Weights of a small GAN.
Model: 32-pixel images, generator norm batchnorm, generator activation silu, generator widths [48, 96, 96, 96], discriminator arch preact_resnet, discriminator norm batchnorm, discriminator activation relu.
Data: trained on Sentinel-2 satellite tiles (TerraMesh), 29.3 epochs.
Rows from block 6 of the discriminator of a small GAN, named by matrix and row number. Rows with one number belong to one channel. Each number is 200 + 30 x the weight over its row's rms, rounded and kept within 0 to 999. All counts start at 0. After the name is the row's rms in percent of the matrix's.
After each channel's rows are labels from the 100 images, of 14848, where the channel reaches its highest value: "lies over" is the class under the peak. Only what is clearly more common there than usual is listed. The data: Sentinel-2 satellite tiles (TerraMesh). In brackets: how many of the 100.
# convs0: first 3x3 conv (discriminator.blocks.6.convs.0.weight, 128x128x3x3, each kernel summed), inputs 0-63
# convs1: second 3x3 conv (discriminator.blocks.6.convs.1.weight, 128x128x3x3, transposed, each kernel summed), outputs 0-63

convs0.113,096,248,198,181,235,208,170,204,182,174,202,228,192,227,145,157,166,215,124,226,204,194,221,213,169,164,146,170,181,240,171,169,204,168,177,202,192,223,148,191,195,234,152,159,164,170,185,236,244,220,186,208,187,193,183,236,206,203,253,219,256,201,194,147,211
convs1.113,099,200,166,275,156,219,157,243,211,270,226,205,208,197,204,198,222,190,264,241,250,260,209,228,225,220,218,222,176,208,227,185,205,242,175,180,257,196,246,209,204,203,250,170,241,189,205,201,185,227,192,228,229,217,202,195,174,196,209,144,197,186,236,259,196
lies over: snow or ice (91)

convs0.67,099,147,215,219,207,165,222,197,171,192,204,177,196,218,225,200,230,224,178,265,201,220,249,166,218,204,200,190,185,228,197,223,204,227,158,248,150,224,188,232,196,186,225,221,177,249,200,153,249,173,187,204,234,274,201,244,178,252,177,184,207,254,249,159,226
convs1.67,095,190,191,209,203,241,203,183,218,167,176,146,237,239,184,178,235,200,161,188,200,137,220,221,180,133,215,202,219,227,248,205,215,159,180,187,198,263,173,154,226,156,209,152,205,206,183,214,174,174,202,176,196,195,157,187,226,183,220,262,141,201,181,232,150
lies over: crops (45)

convs0.59,103,186,237,191,214,186,219,192,155,175,206,240,197,238,238,217,93,162,215,261,162,206,209,187,162,207,182,228,211,234,190,243,193,201,184,180,199,161,201,149,192,226,171,194,198,203,158,230,191,246,216,219,235,276,199,214,128,190,140,230,155,194,195,197,169
convs1.59,106,193,141,193,181,218,178,147,219,201,223,155,221,194,190,208,268,183,175,171,202,265,226,156,248,183,228,145,205,211,223,173,179,199,190,225,173,211,176,230,168,218,224,204,203,198,201,175,265,175,177,180,203,202,176,175,229,208,241,143,199,218,148,202,216
lies over: trees (47)

convs0.16,100,196,203,212,249,183,216,244,176,157,196,164,187,218,249,192,208,217,176,234,257,197,200,146,189,222,236,249,189,160,153,207,187,221,163,259,180,128,200,181,187,202,206,166,187,156,181,241,200,208,162,176,232,213,204,193,169,228,221,183,196,206,174,180,149
convs1.16,091,239,197,238,168,210,151,163,248,225,249,244,196,211,139,203,223,193,175,222,217,227,246,210,125,179,228,172,180,226,261,176,191,182,212,149,220,252,220,179,266,159,200,177,204,229,211,197,185,179,230,160,232,228,200,185,165,246,212,183,187,231,199,218,170
lies over: trees (49)

convs0.94,100,181,197,214,200,181,165,198,216,178,237,169,201,210,206,196,198,177,206,226,223,218,237,243,196,220,185,205,207,187,189,146,181,197,185,179,226,180,193,171,231,158,174,207,213,169,176,236,262,249,131,170,262,206,229,177,202,193,212,244,141,194,149,203,185
convs1.94,088,225,197,221,212,192,190,215,194,267,197,183,174,162,193,192,224,206,214,235,225,148,143,226,174,192,230,171,181,210,192,208,278,201,211,232,169,233,244,167,203,202,201,188,165,208,240,186,213,192,200,194,197,196,200,217,224,197,159,173,253,204,200,184,154
lies over: bare ground (34)

convs0.29,108,216,240,140,220,200,248,209,172,191,191,211,213,190,214,174,212,176,180,246,159,233,201,218,245,202,212,214,241,197,288,184,248,230,197,220,178,189,224,165,173,190,238,186,215,214,208,259,159,232,231,211,225,190,230,188,187,204,207,198,221,225,148,218,181
convs1.29,105,215,196,178,212,169,165,188,224,203,163,197,202,175,170,238,156,195,179,139,262,159,227,127,159,171,216,130,169,171,216,155,194,187,230,230,175,170,190,204,194,170,166,221,217,227,194,183,233,139,165,204,165,149,151,239,215,217,204,165,155,182,196,166,245
lies over: water (49)

convs0.40,106,188,229,194,215,193,222,206,231,160,207,203,213,236,243,142,201,215,157,171,269,234,161,214,224,231,213,256,220,236,223,216,226,187,175,205,175,146,209,186,199,242,218,155,236,177,176,199,219,225,210,214,216,170,135,227,220,171,219,218,224,183,234,139,216
convs1.40,096,257,196,226,194,237,191,157,172,196,195,199,223,174,164,222,159,206,188,158,214,190,263,240,170,191,214,181,152,149,208,215,194,203,158,172,239,196,174,237,189,183,157,204,185,208,167,234,184,154,221,165,184,203,161,221,211,205,219,149,171,214,170,218,173
lies over: water (86)

convs0.126,103,168,256,229,231,181,178,188,223,226,236,153,145,176,205,185,199,196,196,171,215,230,205,223,183,141,152,177,185,240,219,221,174,215,152,238,223,210,223,255,172,218,262,219,161,230,236,216,229,191,255,210,207,232,199,198,233,230,180,163,216,153,209,228,187
convs1.126,100,184,172,190,203,232,223,206,197,184,218,227,193,205,194,196,225,191,203,221,140,214,225,160,199,210,255,237,244,173,208,196,249,200,231,181,215,212,172,265,204,202,137,187,231,143,188,216,200,210,179,192,204,189,199,188,189,255,257,226,171,185,193,188,214
lies over: snow or ice (94)

convs0.65,093,181,209,201,228,234,177,188,204,225,255,211,213,195,177,183,176,202,192,222,196,225,205,193,254,219,186,163,212,237,196,242,238,201,189,175,183,184,219,206,189,291,177,278,170,146,250,158,208,180,217,266,189,176,226,240,187,228,253,258,216,198,227,137,224
convs1.65,092,215,196,249,236,157,213,192,156,195,161,208,206,205,185,175,200,182,180,163,196,231,216,163,160,209,232,260,160,169,169,150,231,244,181,246,193,240,179,187,220,222,165,133,159,238,154,227,177,174,189,197,226,214,175,175,162,177,179,160,190,218,160,245,172
lies over: rangeland (56); bare ground (30)

convs0.18,101,211,208,212,180,162,166,175,141,221,232,213,224,201,178,195,226,229,131,219,215,174,208,230,138,202,193,210,209,195,176,235,280,156,238,203,165,234,175,210,208,204,172,228,173,221,178,208,224,177,171,191,180,191,164,231,201,265,197,197,224,183,176,166,237
convs1.18,102,196,220,247,201,168,195,200,209,220,181,199,192,194,250,184,206,135,274,206,199,184,200,234,181,196,215,220,168,241,231,171,211,245,203,175,240,211,221,160,199,207,235,141,199,212,193,223,162,164,252,187,208,217,205,241,218,140,161,184,179,235,224,236,193
lies over: snow or ice (71)

convs0.61,100,206,211,185,194,229,235,249,183,217,189,212,240,171,218,199,233,204,219,238,147,195,217,207,250,208,210,195,253,167,272,211,238,178,221,223,189,224,220,196,203,220,193,215,242,158,211,242,187,218,232,231,245,201,189,154,203,239,176,191,217,224,177,171,201
convs1.61,104,233,205,157,190,116,172,184,240,172,192,193,244,171,218,235,127,187,222,184,231,199,167,209,168,232,183,185,179,178,146,176,198,186,232,219,191,229,173,140,193,182,188,184,120,269,164,205,208,163,216,223,134,162,172,250,211,140,238,193,165,168,184,191,229
lies over: water (89)

convs0.51,102,181,247,238,212,166,196,180,167,214,224,171,163,160,245,182,149,206,201,200,197,218,200,218,163,206,225,201,201,224,167,216,180,211,171,209,173,140,266,193,156,164,202,204,163,217,224,242,240,254,190,216,242,198,251,168,198,246,189,206,199,193,239,219,148
convs1.51,099,246,244,210,187,241,235,216,159,212,172,250,231,235,173,202,220,197,183,247,212,191,225,138,232,190,233,233,229,204,239,179,238,175,216,197,220,232,177,236,241,174,233,131,197,156,205,182,155,175,208,172,192,233,189,225,202,203,234,238,150,205,190,245,200
lies over: rangeland (45); bare ground (42)

convs0.127,095,199,191,186,151,188,195,257,189,204,205,243,194,144,212,214,177,201,222,222,173,191,191,161,230,182,172,199,260,184,219,239,242,176,208,174,182,185,221,159,199,164,197,206,238,171,149,171,127,194,215,217,236,203,198,213,193,170,234,212,189,181,235,181,206
convs1.127,103,222,194,210,215,145,153,182,213,181,192,213,205,193,179,170,210,187,212,147,254,198,186,153,180,224,240,161,160,202,206,152,184,228,201,175,196,168,216,181,185,236,208,224,205,246,178,188,237,198,186,163,202,177,173,189,174,227,137,148,174,196,187,179,214
lies over: snow or ice (66)

convs0.100,104,141,179,226,161,256,164,236,223,242,180,228,225,188,205,216,213,235,196,214,151,178,224,233,215,209,240,213,222,161,231,201,237,229,202,183,230,247,179,212,280,193,199,212,212,162,198,238,260,228,196,259,181,190,200,162,209,208,191,139,234,231,199,204,210
convs1.100,101,216,181,172,196,172,246,173,159,217,222,197,242,205,236,183,140,176,268,209,188,167,155,140,144,209,183,181,135,195,208,195,227,211,187,234,188,211,233,161,172,215,172,170,201,239,202,188,155,170,227,223,202,237,166,232,182,165,184,228,127,147,190,200,214
lies over: water (94)

convs0.114,100,158,224,242,222,185,222,208,199,245,218,209,235,254,203,145,223,189,255,235,162,220,190,195,234,247,209,186,201,229,223,231,235,167,222,241,156,191,190,202,169,217,216,173,212,206,248,183,186,171,220,213,196,208,217,238,203,236,186,170,196,207,208,183,175
convs1.114,104,205,213,203,192,182,203,196,217,184,156,171,198,199,251,184,151,219,146,138,219,180,229,211,189,171,174,226,168,178,185,171,239,248,229,193,216,226,220,198,210,223,169,169,200,212,192,162,165,150,184,197,190,208,187,227,224,226,255,220,175,186,197,191,218
lies over: bare ground (33)

convs0.98,098,231,222,201,167,152,186,226,198,180,238,226,160,208,225,222,129,150,141,196,184,179,220,218,178,197,217,214,206,188,241,192,180,210,182,200,202,193,191,173,185,183,167,233,204,223,216,215,205,190,203,154,222,195,182,171,157,183,210,226,166,264,188,192,153
convs1.98,099,214,161,199,176,195,233,176,198,204,209,181,205,206,140,158,245,183,160,218,200,216,185,180,167,160,192,141,198,211,167,236,157,145,197,244,150,162,190,179,212,190,214,176,143,194,199,192,206,223,201,264,159,199,198,209,243,168,198,188,205,131,199,153,204
lies over: water (81)

convs0.33,102,195,188,190,228,210,211,203,204,221,179,145,240,192,236,190,230,182,211,232,244,222,230,175,159,252,215,183,186,231,205,199,170,113,194,218,195,210,252,212,218,234,245,212,170,187,200,206,203,205,183,193,215,266,171,167,198,217,187,217,183,198,234,207,151
convs1.33,102,196,242,236,159,199,185,148,181,214,224,240,205,173,202,212,177,215,198,194,152,210,156,180,212,202,235,215,220,199,185,201,190,217,221,144,213,185,136,223,182,203,160,151,200,153,211,173,136,141,189,184,233,154,208,220,186,180,253,206,224,222,193,215,209
lies over: bare ground (26)

convs0.74,105,198,194,232,164,225,179,209,219,181,192,254,170,195,238,195,231,195,212,198,225,230,208,238,207,230,231,249,227,172,189,179,192,215,186,213,216,224,132,153,245,163,210,206,137,201,227,239,214,234,166,206,202,192,237,218,210,238,181,140,236,208,182,167,210
convs1.74,109,227,201,142,215,187,201,161,144,201,155,165,260,174,172,149,186,204,234,209,161,149,195,172,154,182,191,150,123,181,243,201,203,198,144,185,184,182,215,155,199,189,233,140,241,178,183,184,194,133,202,166,165,193,158,214,228,167,214,199,213,174,201,222,166
lies over: water (91)

convs0.120,101,205,278,260,200,187,207,221,179,216,230,195,196,197,230,194,210,207,207,245,222,242,243,252,216,258,180,270,230,252,176,192,187,230,236,228,186,211,189,233,213,173,219,168,212,235,186,178,182,215,230,182,242,211,213,220,175,211,161,158,212,218,234,217,273
convs1.120,104,200,146,201,214,166,161,152,170,200,182,200,213,202,216,195,166,173,203,186,178,155,215,170,164,125,224,167,196,199,241,159,224,171,127,205,209,204,175,139,218,207,231,155,215,180,175,207,222,155,152,188,216,211,178,216,219,196,193,255,223,205,190,183,138
lies over: snow or ice (75)

convs0.91,098,212,261,233,185,162,213,230,243,200,230,198,216,196,156,223,275,221,224,249,185,217,171,193,235,213,209,201,207,216,226,211,198,214,224,221,205,210,194,180,200,219,232,192,210,203,258,197,240,205,243,216,161,241,231,223,232,211,182,144,181,215,199,151,246
convs1.91,107,176,140,168,192,204,205,193,227,196,189,142,202,244,226,191,131,197,187,184,236,167,165,201,137,191,163,169,168,176,187,172,225,213,184,217,242,232,190,177,216,206,141,200,182,203,165,194,176,208,208,209,201,182,166,220,233,227,213,252,201,195,197,191,190
lies over: rangeland (45); bare ground (37)

convs0.2,100,203,182,233,217,216,161,231,216,195,196,143,239,204,182,221,165,215,207,206,194,271,200,182,155,211,207,161,154,191,182,199,164,120,168,188,219,188,214,188,212,126,196,151,189,250,204,215,215,229,199,178,249,204,204,164,189,184,186,213,236,228,204,226,192
convs1.2,104,189,253,199,113,214,220,203,173,255,201,252,170,186,191,190,231,187,260,217,194,218,205,239,170,204,172,166,206,222,218,238,205,227,219,210,206,188,230,184,197,222,215,204,210,156,277,191,219,204,165,161,252,221,230,209,218,227,234,216,205,185,208,207,193
lies over: bare ground (55)

convs0.118,095,226,148,259,179,176,143,193,224,240,211,211,168,211,167,196,183,200,183,235,208,200,156,216,257,219,231,163,187,204,166,219,203,137,195,204,150,207,153,233,205,212,216,227,172,232,212,188,245,180,210,218,182,205,222,202,212,197,201,175,239,167,196,89,177
convs1.118,101,156,138,217,171,201,185,211,205,182,218,218,185,211,239,204,192,201,139,174,173,188,189,185,172,181,149,231,142,257,229,166,217,232,192,165,214,185,205,170,219,209,204,166,217,176,179,194,172,176,180,172,228,203,175,180,178,237,157,194,163,158,204,248,206
lies over: snow or ice (46)

convs0.22,103,223,201,197,239,158,211,234,201,181,224,238,254,216,236,161,209,223,197,232,242,168,222,153,267,196,228,208,224,211,271,198,210,179,188,259,161,187,232,245,221,219,236,177,235,184,191,193,237,209,167,207,164,216,190,180,209,190,219,222,173,223,210,165,200
convs1.22,107,194,147,231,186,186,176,193,221,216,181,159,148,201,157,220,161,191,174,171,187,198,179,205,160,227,179,203,163,194,155,176,219,224,197,152,174,217,190,157,195,185,124,189,144,238,168,224,184,166,249,167,202,197,139,204,146,228,178,125,197,215,169,207,216
lies over: water (73)

convs0.54,100,261,239,181,221,276,239,177,208,231,176,263,157,199,193,186,199,181,190,199,236,231,207,223,221,215,202,230,231,247,209,186,241,264,222,222,181,213,218,216,217,259,225,216,199,194,160,200,182,232,214,185,204,188,248,275,157,207,238,171,225,130,202,159,209
convs1.54,096,197,200,170,214,99,236,181,194,176,203,174,209,261,184,202,207,181,177,219,204,245,238,193,203,194,211,223,214,152,228,199,200,197,185,162,256,201,194,218,194,248,173,149,180,212,204,235,222,103,228,209,171,197,177,199,243,178,205,188,172,213,210,215,230
lies over: snow or ice (44)

convs0.1,104,249,228,217,189,197,188,240,197,179,232,241,258,196,193,177,194,180,213,188,203,190,203,174,176,259,155,244,182,211,181,218,182,147,161,189,207,146,210,209,217,207,239,139,231,220,210,198,170,236,250,184,212,217,181,206,172,165,165,265,155,160,249,194,223
convs1.1,111,179,162,235,227,215,182,187,191,192,208,152,157,189,190,202,185,161,221,204,200,240,211,230,215,232,245,162,222,221,219,186,210,172,211,244,193,244,122,181,152,204,154,211,161,148,165,221,232,179,160,216,238,185,143,198,203,219,203,173,228,201,174,208,203
lies over: bare ground (36)

convs0.116,102,189,191,144,144,121,168,126,213,213,208,178,198,189,177,203,229,191,180,216,222,201,194,219,199,186,221,225,192,200,207,226,199,185,137,218,170,191,208,237,229,198,216,186,201,142,228,191,262,185,173,200,162,170,216,223,146,163,180,181,195,216,188,174,177
convs1.116,106,187,218,213,201,245,187,177,190,200,197,210,192,200,166,150,164,229,211,179,153,150,184,167,200,163,181,148,152,207,169,178,200,215,264,217,195,242,189,152,170,158,172,226,185,198,191,225,180,149,232,189,210,216,188,216,207,228,189,186,186,195,192,226,240
lies over: trees (76)

convs0.42,105,171,209,163,185,166,217,211,135,170,193,206,229,178,214,165,192,217,150,211,130,221,190,218,203,189,190,168,173,186,176,205,198,198,159,202,207,160,221,196,183,214,183,171,200,139,204,180,225,232,156,167,238,175,190,179,222,200,245,247,221,216,153,156,186
convs1.42,098,208,200,190,168,175,188,182,253,212,177,239,210,170,196,238,158,190,210,217,221,207,194,178,162,287,184,208,218,182,188,186,203,228,254,193,186,213,201,172,214,170,177,221,162,211,185,201,182,214,243,141,188,235,187,211,199,212,169,145,167,151,244,216,219
lies over: water (42)

convs0.68,103,234,199,140,229,188,174,207,178,167,224,177,235,184,209,197,137,194,179,157,204,168,260,201,194,180,223,150,214,192,215,177,196,138,213,199,210,245,202,191,236,153,229,212,221,234,185,222,249,206,219,151,213,217,198,181,207,178,247,202,201,232,199,219,219
convs1.68,096,260,228,220,176,177,202,185,216,207,198,215,187,165,164,170,256,188,186,250,210,164,149,215,151,171,219,184,219,227,212,261,196,158,247,202,173,158,192,184,204,221,188,167,132,184,187,209,177,222,164,290,184,153,173,235,232,206,149,150,178,166,182,173,171
lies over: water (72)

convs0.123,093,182,251,209,247,198,236,204,226,189,210,169,199,207,186,247,239,213,204,214,219,202,169,250,204,237,193,205,231,234,206,210,198,222,223,239,208,203,189,254,185,164,190,226,159,158,195,188,234,198,188,200,220,235,187,164,199,234,227,219,226,175,217,134,223
convs1.123,090,239,208,232,185,190,160,223,186,214,199,241,287,244,203,142,144,164,205,212,191,145,212,186,159,153,227,211,157,212,242,184,243,207,206,193,233,238,173,161,238,173,181,208,212,211,144,249,209,189,244,209,182,184,193,208,184,183,187,190,203,211,145,199,147
lies over: water (73)

convs0.56,097,173,209,192,203,156,168,213,156,247,157,190,198,196,202,188,271,195,187,208,210,232,176,220,201,185,235,191,185,144,217,231,234,211,194,243,195,204,190,236,170,243,208,261,158,224,163,168,252,135,253,172,243,164,233,215,228,207,157,183,232,250,147,173,182
convs1.56,089,166,177,195,148,203,196,171,252,199,197,208,194,199,175,181,170,194,178,198,205,153,227,149,165,196,181,209,206,195,142,187,162,208,218,198,216,170,219,241,196,143,200,152,234,237,200,203,164,192,189,216,138,176,181,207,217,217,180,208,188,216,237,220,235
lies over: crops (38)

convs0.95,097,225,195,235,225,253,224,167,217,196,246,201,185,219,195,194,148,192,171,225,176,136,186,217,180,162,146,193,216,222,158,225,210,200,204,153,220,185,211,197,195,218,126,166,237,140,205,200,161,249,143,237,234,172,176,222,229,223,215,247,229,207,220,154,151
convs1.95,088,204,200,255,256,153,206,213,125,208,187,204,217,208,214,169,206,189,211,203,191,228,213,240,256,202,240,213,202,201,225,161,194,214,210,228,178,220,184,242,160,232,268,224,170,240,210,186,272,203,266,195,181,203,222,233,177,195,229,159,194,182,161,231,222
lies over: bare ground (32)

convs0.92,094,187,198,184,171,164,177,204,167,259,217,166,245,172,203,209,240,175,189,199,233,204,183,192,231,200,185,212,234,195,192,212,235,103,188,246,173,184,214,209,218,163,179,171,158,181,226,194,245,160,253,225,154,193,252,244,216,215,173,180,145,163,227,213,195
convs1.92,099,161,187,231,194,219,170,174,193,164,170,209,203,218,226,185,158,194,198,198,195,173,209,197,171,181,177,166,169,261,178,191,206,238,221,191,236,229,185,196,213,220,199,140,218,232,135,204,167,186,192,192,260,208,174,180,176,149,169,211,193,212,203,233,200
lies over: bare ground (38)

convs0.64,104,220,206,215,153,188,201,238,191,162,219,191,207,238,250,206,202,215,220,223,197,232,171,211,226,201,202,198,203,214,196,263,188,213,206,201,199,174,209,157,234,168,230,215,200,205,230,248,140,227,175,245,188,147,238,222,176,196,199,222,248,191,217,165,213
convs1.64,107,251,227,172,221,158,184,146,185,266,210,228,208,151,184,210,209,166,229,158,200,165,216,164,155,206,173,203,182,184,199,154,219,212,216,227,168,181,223,156,181,216,209,195,216,187,198,184,179,180,185,150,223,212,172,219,236,187,217,129,197,194,190,251,207
lies over: bare ground (46)

convs0.26,099,227,181,197,226,161,222,222,136,210,224,142,221,241,277,131,200,194,210,193,180,201,179,185,265,173,206,228,284,226,201,196,177,202,185,162,210,191,209,151,191,206,224,121,194,170,227,262,195,198,251,191,194,165,235,196,188,161,189,226,171,210,220,182,216
convs1.26,108,252,154,162,187,229,141,154,195,236,181,188,140,199,138,226,175,220,172,190,222,161,214,187,122,184,215,165,142,163,214,185,186,213,177,258,153,163,158,197,210,193,152,225,207,197,178,196,214,166,171,190,216,232,141,209,226,247,221,162,225,192,205,248,248
lies over: water (48)

convs0.104,101,179,186,200,227,201,243,176,219,217,204,183,216,168,212,224,224,204,240,234,222,238,178,237,208,169,269,199,220,191,172,162,225,181,184,170,169,231,203,192,192,227,210,221,162,209,226,275,236,240,234,225,204,228,191,189,234,236,184,195,189,236,221,217,155
convs1.104,099,202,168,192,196,183,231,194,168,202,195,236,237,173,141,199,152,195,121,178,163,158,203,184,183,172,172,180,171,173,237,220,153,206,219,192,229,173,191,195,204,186,165,195,237,157,179,179,194,193,196,276,210,180,200,206,185,143,180,232,145,198,213,186,205
lies over: bare ground (29)

convs0.88,101,215,192,207,215,169,194,217,176,184,205,217,214,190,230,231,244,250,134,199,243,193,254,202,172,220,191,182,118,205,174,182,241,165,247,254,186,221,202,186,209,192,215,184,197,236,226,156,196,206,187,183,173,240,158,240,208,180,217,151,165,273,200,226,190
convs1.88,102,232,219,219,162,223,181,165,168,192,212,216,179,185,140,176,173,158,237,200,133,180,172,184,190,192,173,210,186,188,244,251,186,201,227,171,203,180,189,132,173,157,143,184,185,146,180,205,184,201,182,212,232,186,192,201,242,196,203,237,193,174,175,172,148
lies over: bare ground (41)

convs0.31,096,209,230,191,231,238,190,193,189,181,238,239,238,239,162,165,140,181,201,216,183,205,217,203,194,219,157,212,239,194,223,281,203,215,201,209,239,222,215,230,179,171,177,189,236,142,219,184,239,224,157,213,176,178,229,209,230,215,243,245,249,200,234,172,230
convs1.31,093,170,197,233,198,168,207,215,187,262,237,192,137,177,252,240,195,191,224,186,231,174,225,163,205,202,226,228,170,238,182,167,227,224,162,228,166,211,221,141,195,285,208,182,191,224,166,224,165,184,224,201,209,202,172,215,192,184,204,135,157,215,165,198,200
lies over: rangeland (50); bare ground (40)

convs0.24,098,204,231,172,190,170,219,84,189,198,221,188,249,189,203,184,205,196,193,175,211,245,130,177,295,197,241,216,196,221,242,217,225,203,160,151,196,231,220,233,203,235,195,240,224,179,214,211,189,182,193,180,187,192,199,185,227,202,218,192,230,223,214,193,235
convs1.24,109,206,138,207,241,178,194,259,210,186,197,211,184,186,170,226,146,216,177,195,196,131,221,195,149,167,156,170,165,216,168,136,177,183,201,246,198,193,171,210,223,215,158,227,132,213,176,220,185,190,258,241,197,201,229,211,165,213,144,216,184,173,223,176,231
lies over: water (94)

convs0.93,096,189,174,176,208,162,156,184,206,216,193,202,213,172,188,201,217,204,146,222,208,196,184,191,199,169,145,212,241,204,124,162,186,245,204,244,209,232,228,217,243,234,203,225,196,132,229,155,215,206,113,189,176,152,192,182,165,256,168,213,219,233,168,164,207
convs1.93,096,186,236,226,183,197,205,216,200,219,206,195,173,211,232,166,222,178,247,281,210,206,195,199,233,224,229,285,159,214,224,168,238,229,222,206,161,219,234,174,160,217,202,162,193,239,179,191,184,214,272,187,185,255,221,247,186,219,198,162,186,209,227,225,212
lies over: rangeland (51); bare ground (33)

convs0.37,101,171,195,185,210,205,201,187,145,172,193,200,219,213,234,200,185,182,155,242,246,234,208,189,255,214,193,167,227,190,242,221,227,164,186,216,200,224,175,234,245,283,203,205,206,195,190,186,176,169,182,218,172,164,210,150,171,182,193,200,189,200,195,138,166
convs1.37,101,205,147,226,155,178,192,207,187,188,253,209,155,197,169,190,180,185,166,156,181,220,183,159,197,248,255,273,156,216,148,193,209,215,197,191,159,191,184,161,196,241,186,174,190,189,206,189,146,204,207,181,230,224,139,208,173,215,224,154,200,233,182,241,230
lies over: snow or ice (69)

convs0.58,097,244,165,199,189,143,218,156,255,186,217,165,267,268,226,186,222,178,215,216,188,179,198,224,196,194,186,218,272,197,208,194,181,196,170,172,226,221,206,222,246,205,243,163,190,196,204,244,226,181,225,200,195,202,203,209,187,155,193,247,167,187,228,203,156
convs1.58,102,201,150,211,228,225,150,228,140,240,195,210,147,208,127,177,168,252,129,215,180,217,168,250,167,145,249,136,145,242,224,196,187,202,233,203,190,191,167,180,184,211,119,226,174,164,227,200,246,206,190,251,230,224,218,220,189,214,180,205,227,211,199,239,198
lies over: bare ground (29)

convs0.11,094,201,218,156,218,212,210,142,183,210,201,147,220,180,229,263,227,204,188,206,217,200,205,189,246,204,227,204,251,219,233,219,201,194,150,222,212,187,196,229,167,221,182,267,170,184,229,179,223,188,202,178,235,203,196,187,202,195,261,181,183,219,191,247,136
convs1.11,100,158,179,189,160,181,178,237,212,162,170,249,183,190,160,175,201,188,173,204,144,178,196,151,184,158,191,185,202,210,136,228,185,212,260,220,192,233,137,185,212,219,163,196,248,162,197,206,218,185,207,231,189,184,163,197,181,180,196,283,193,243,175,169,198
lies over: trees (43)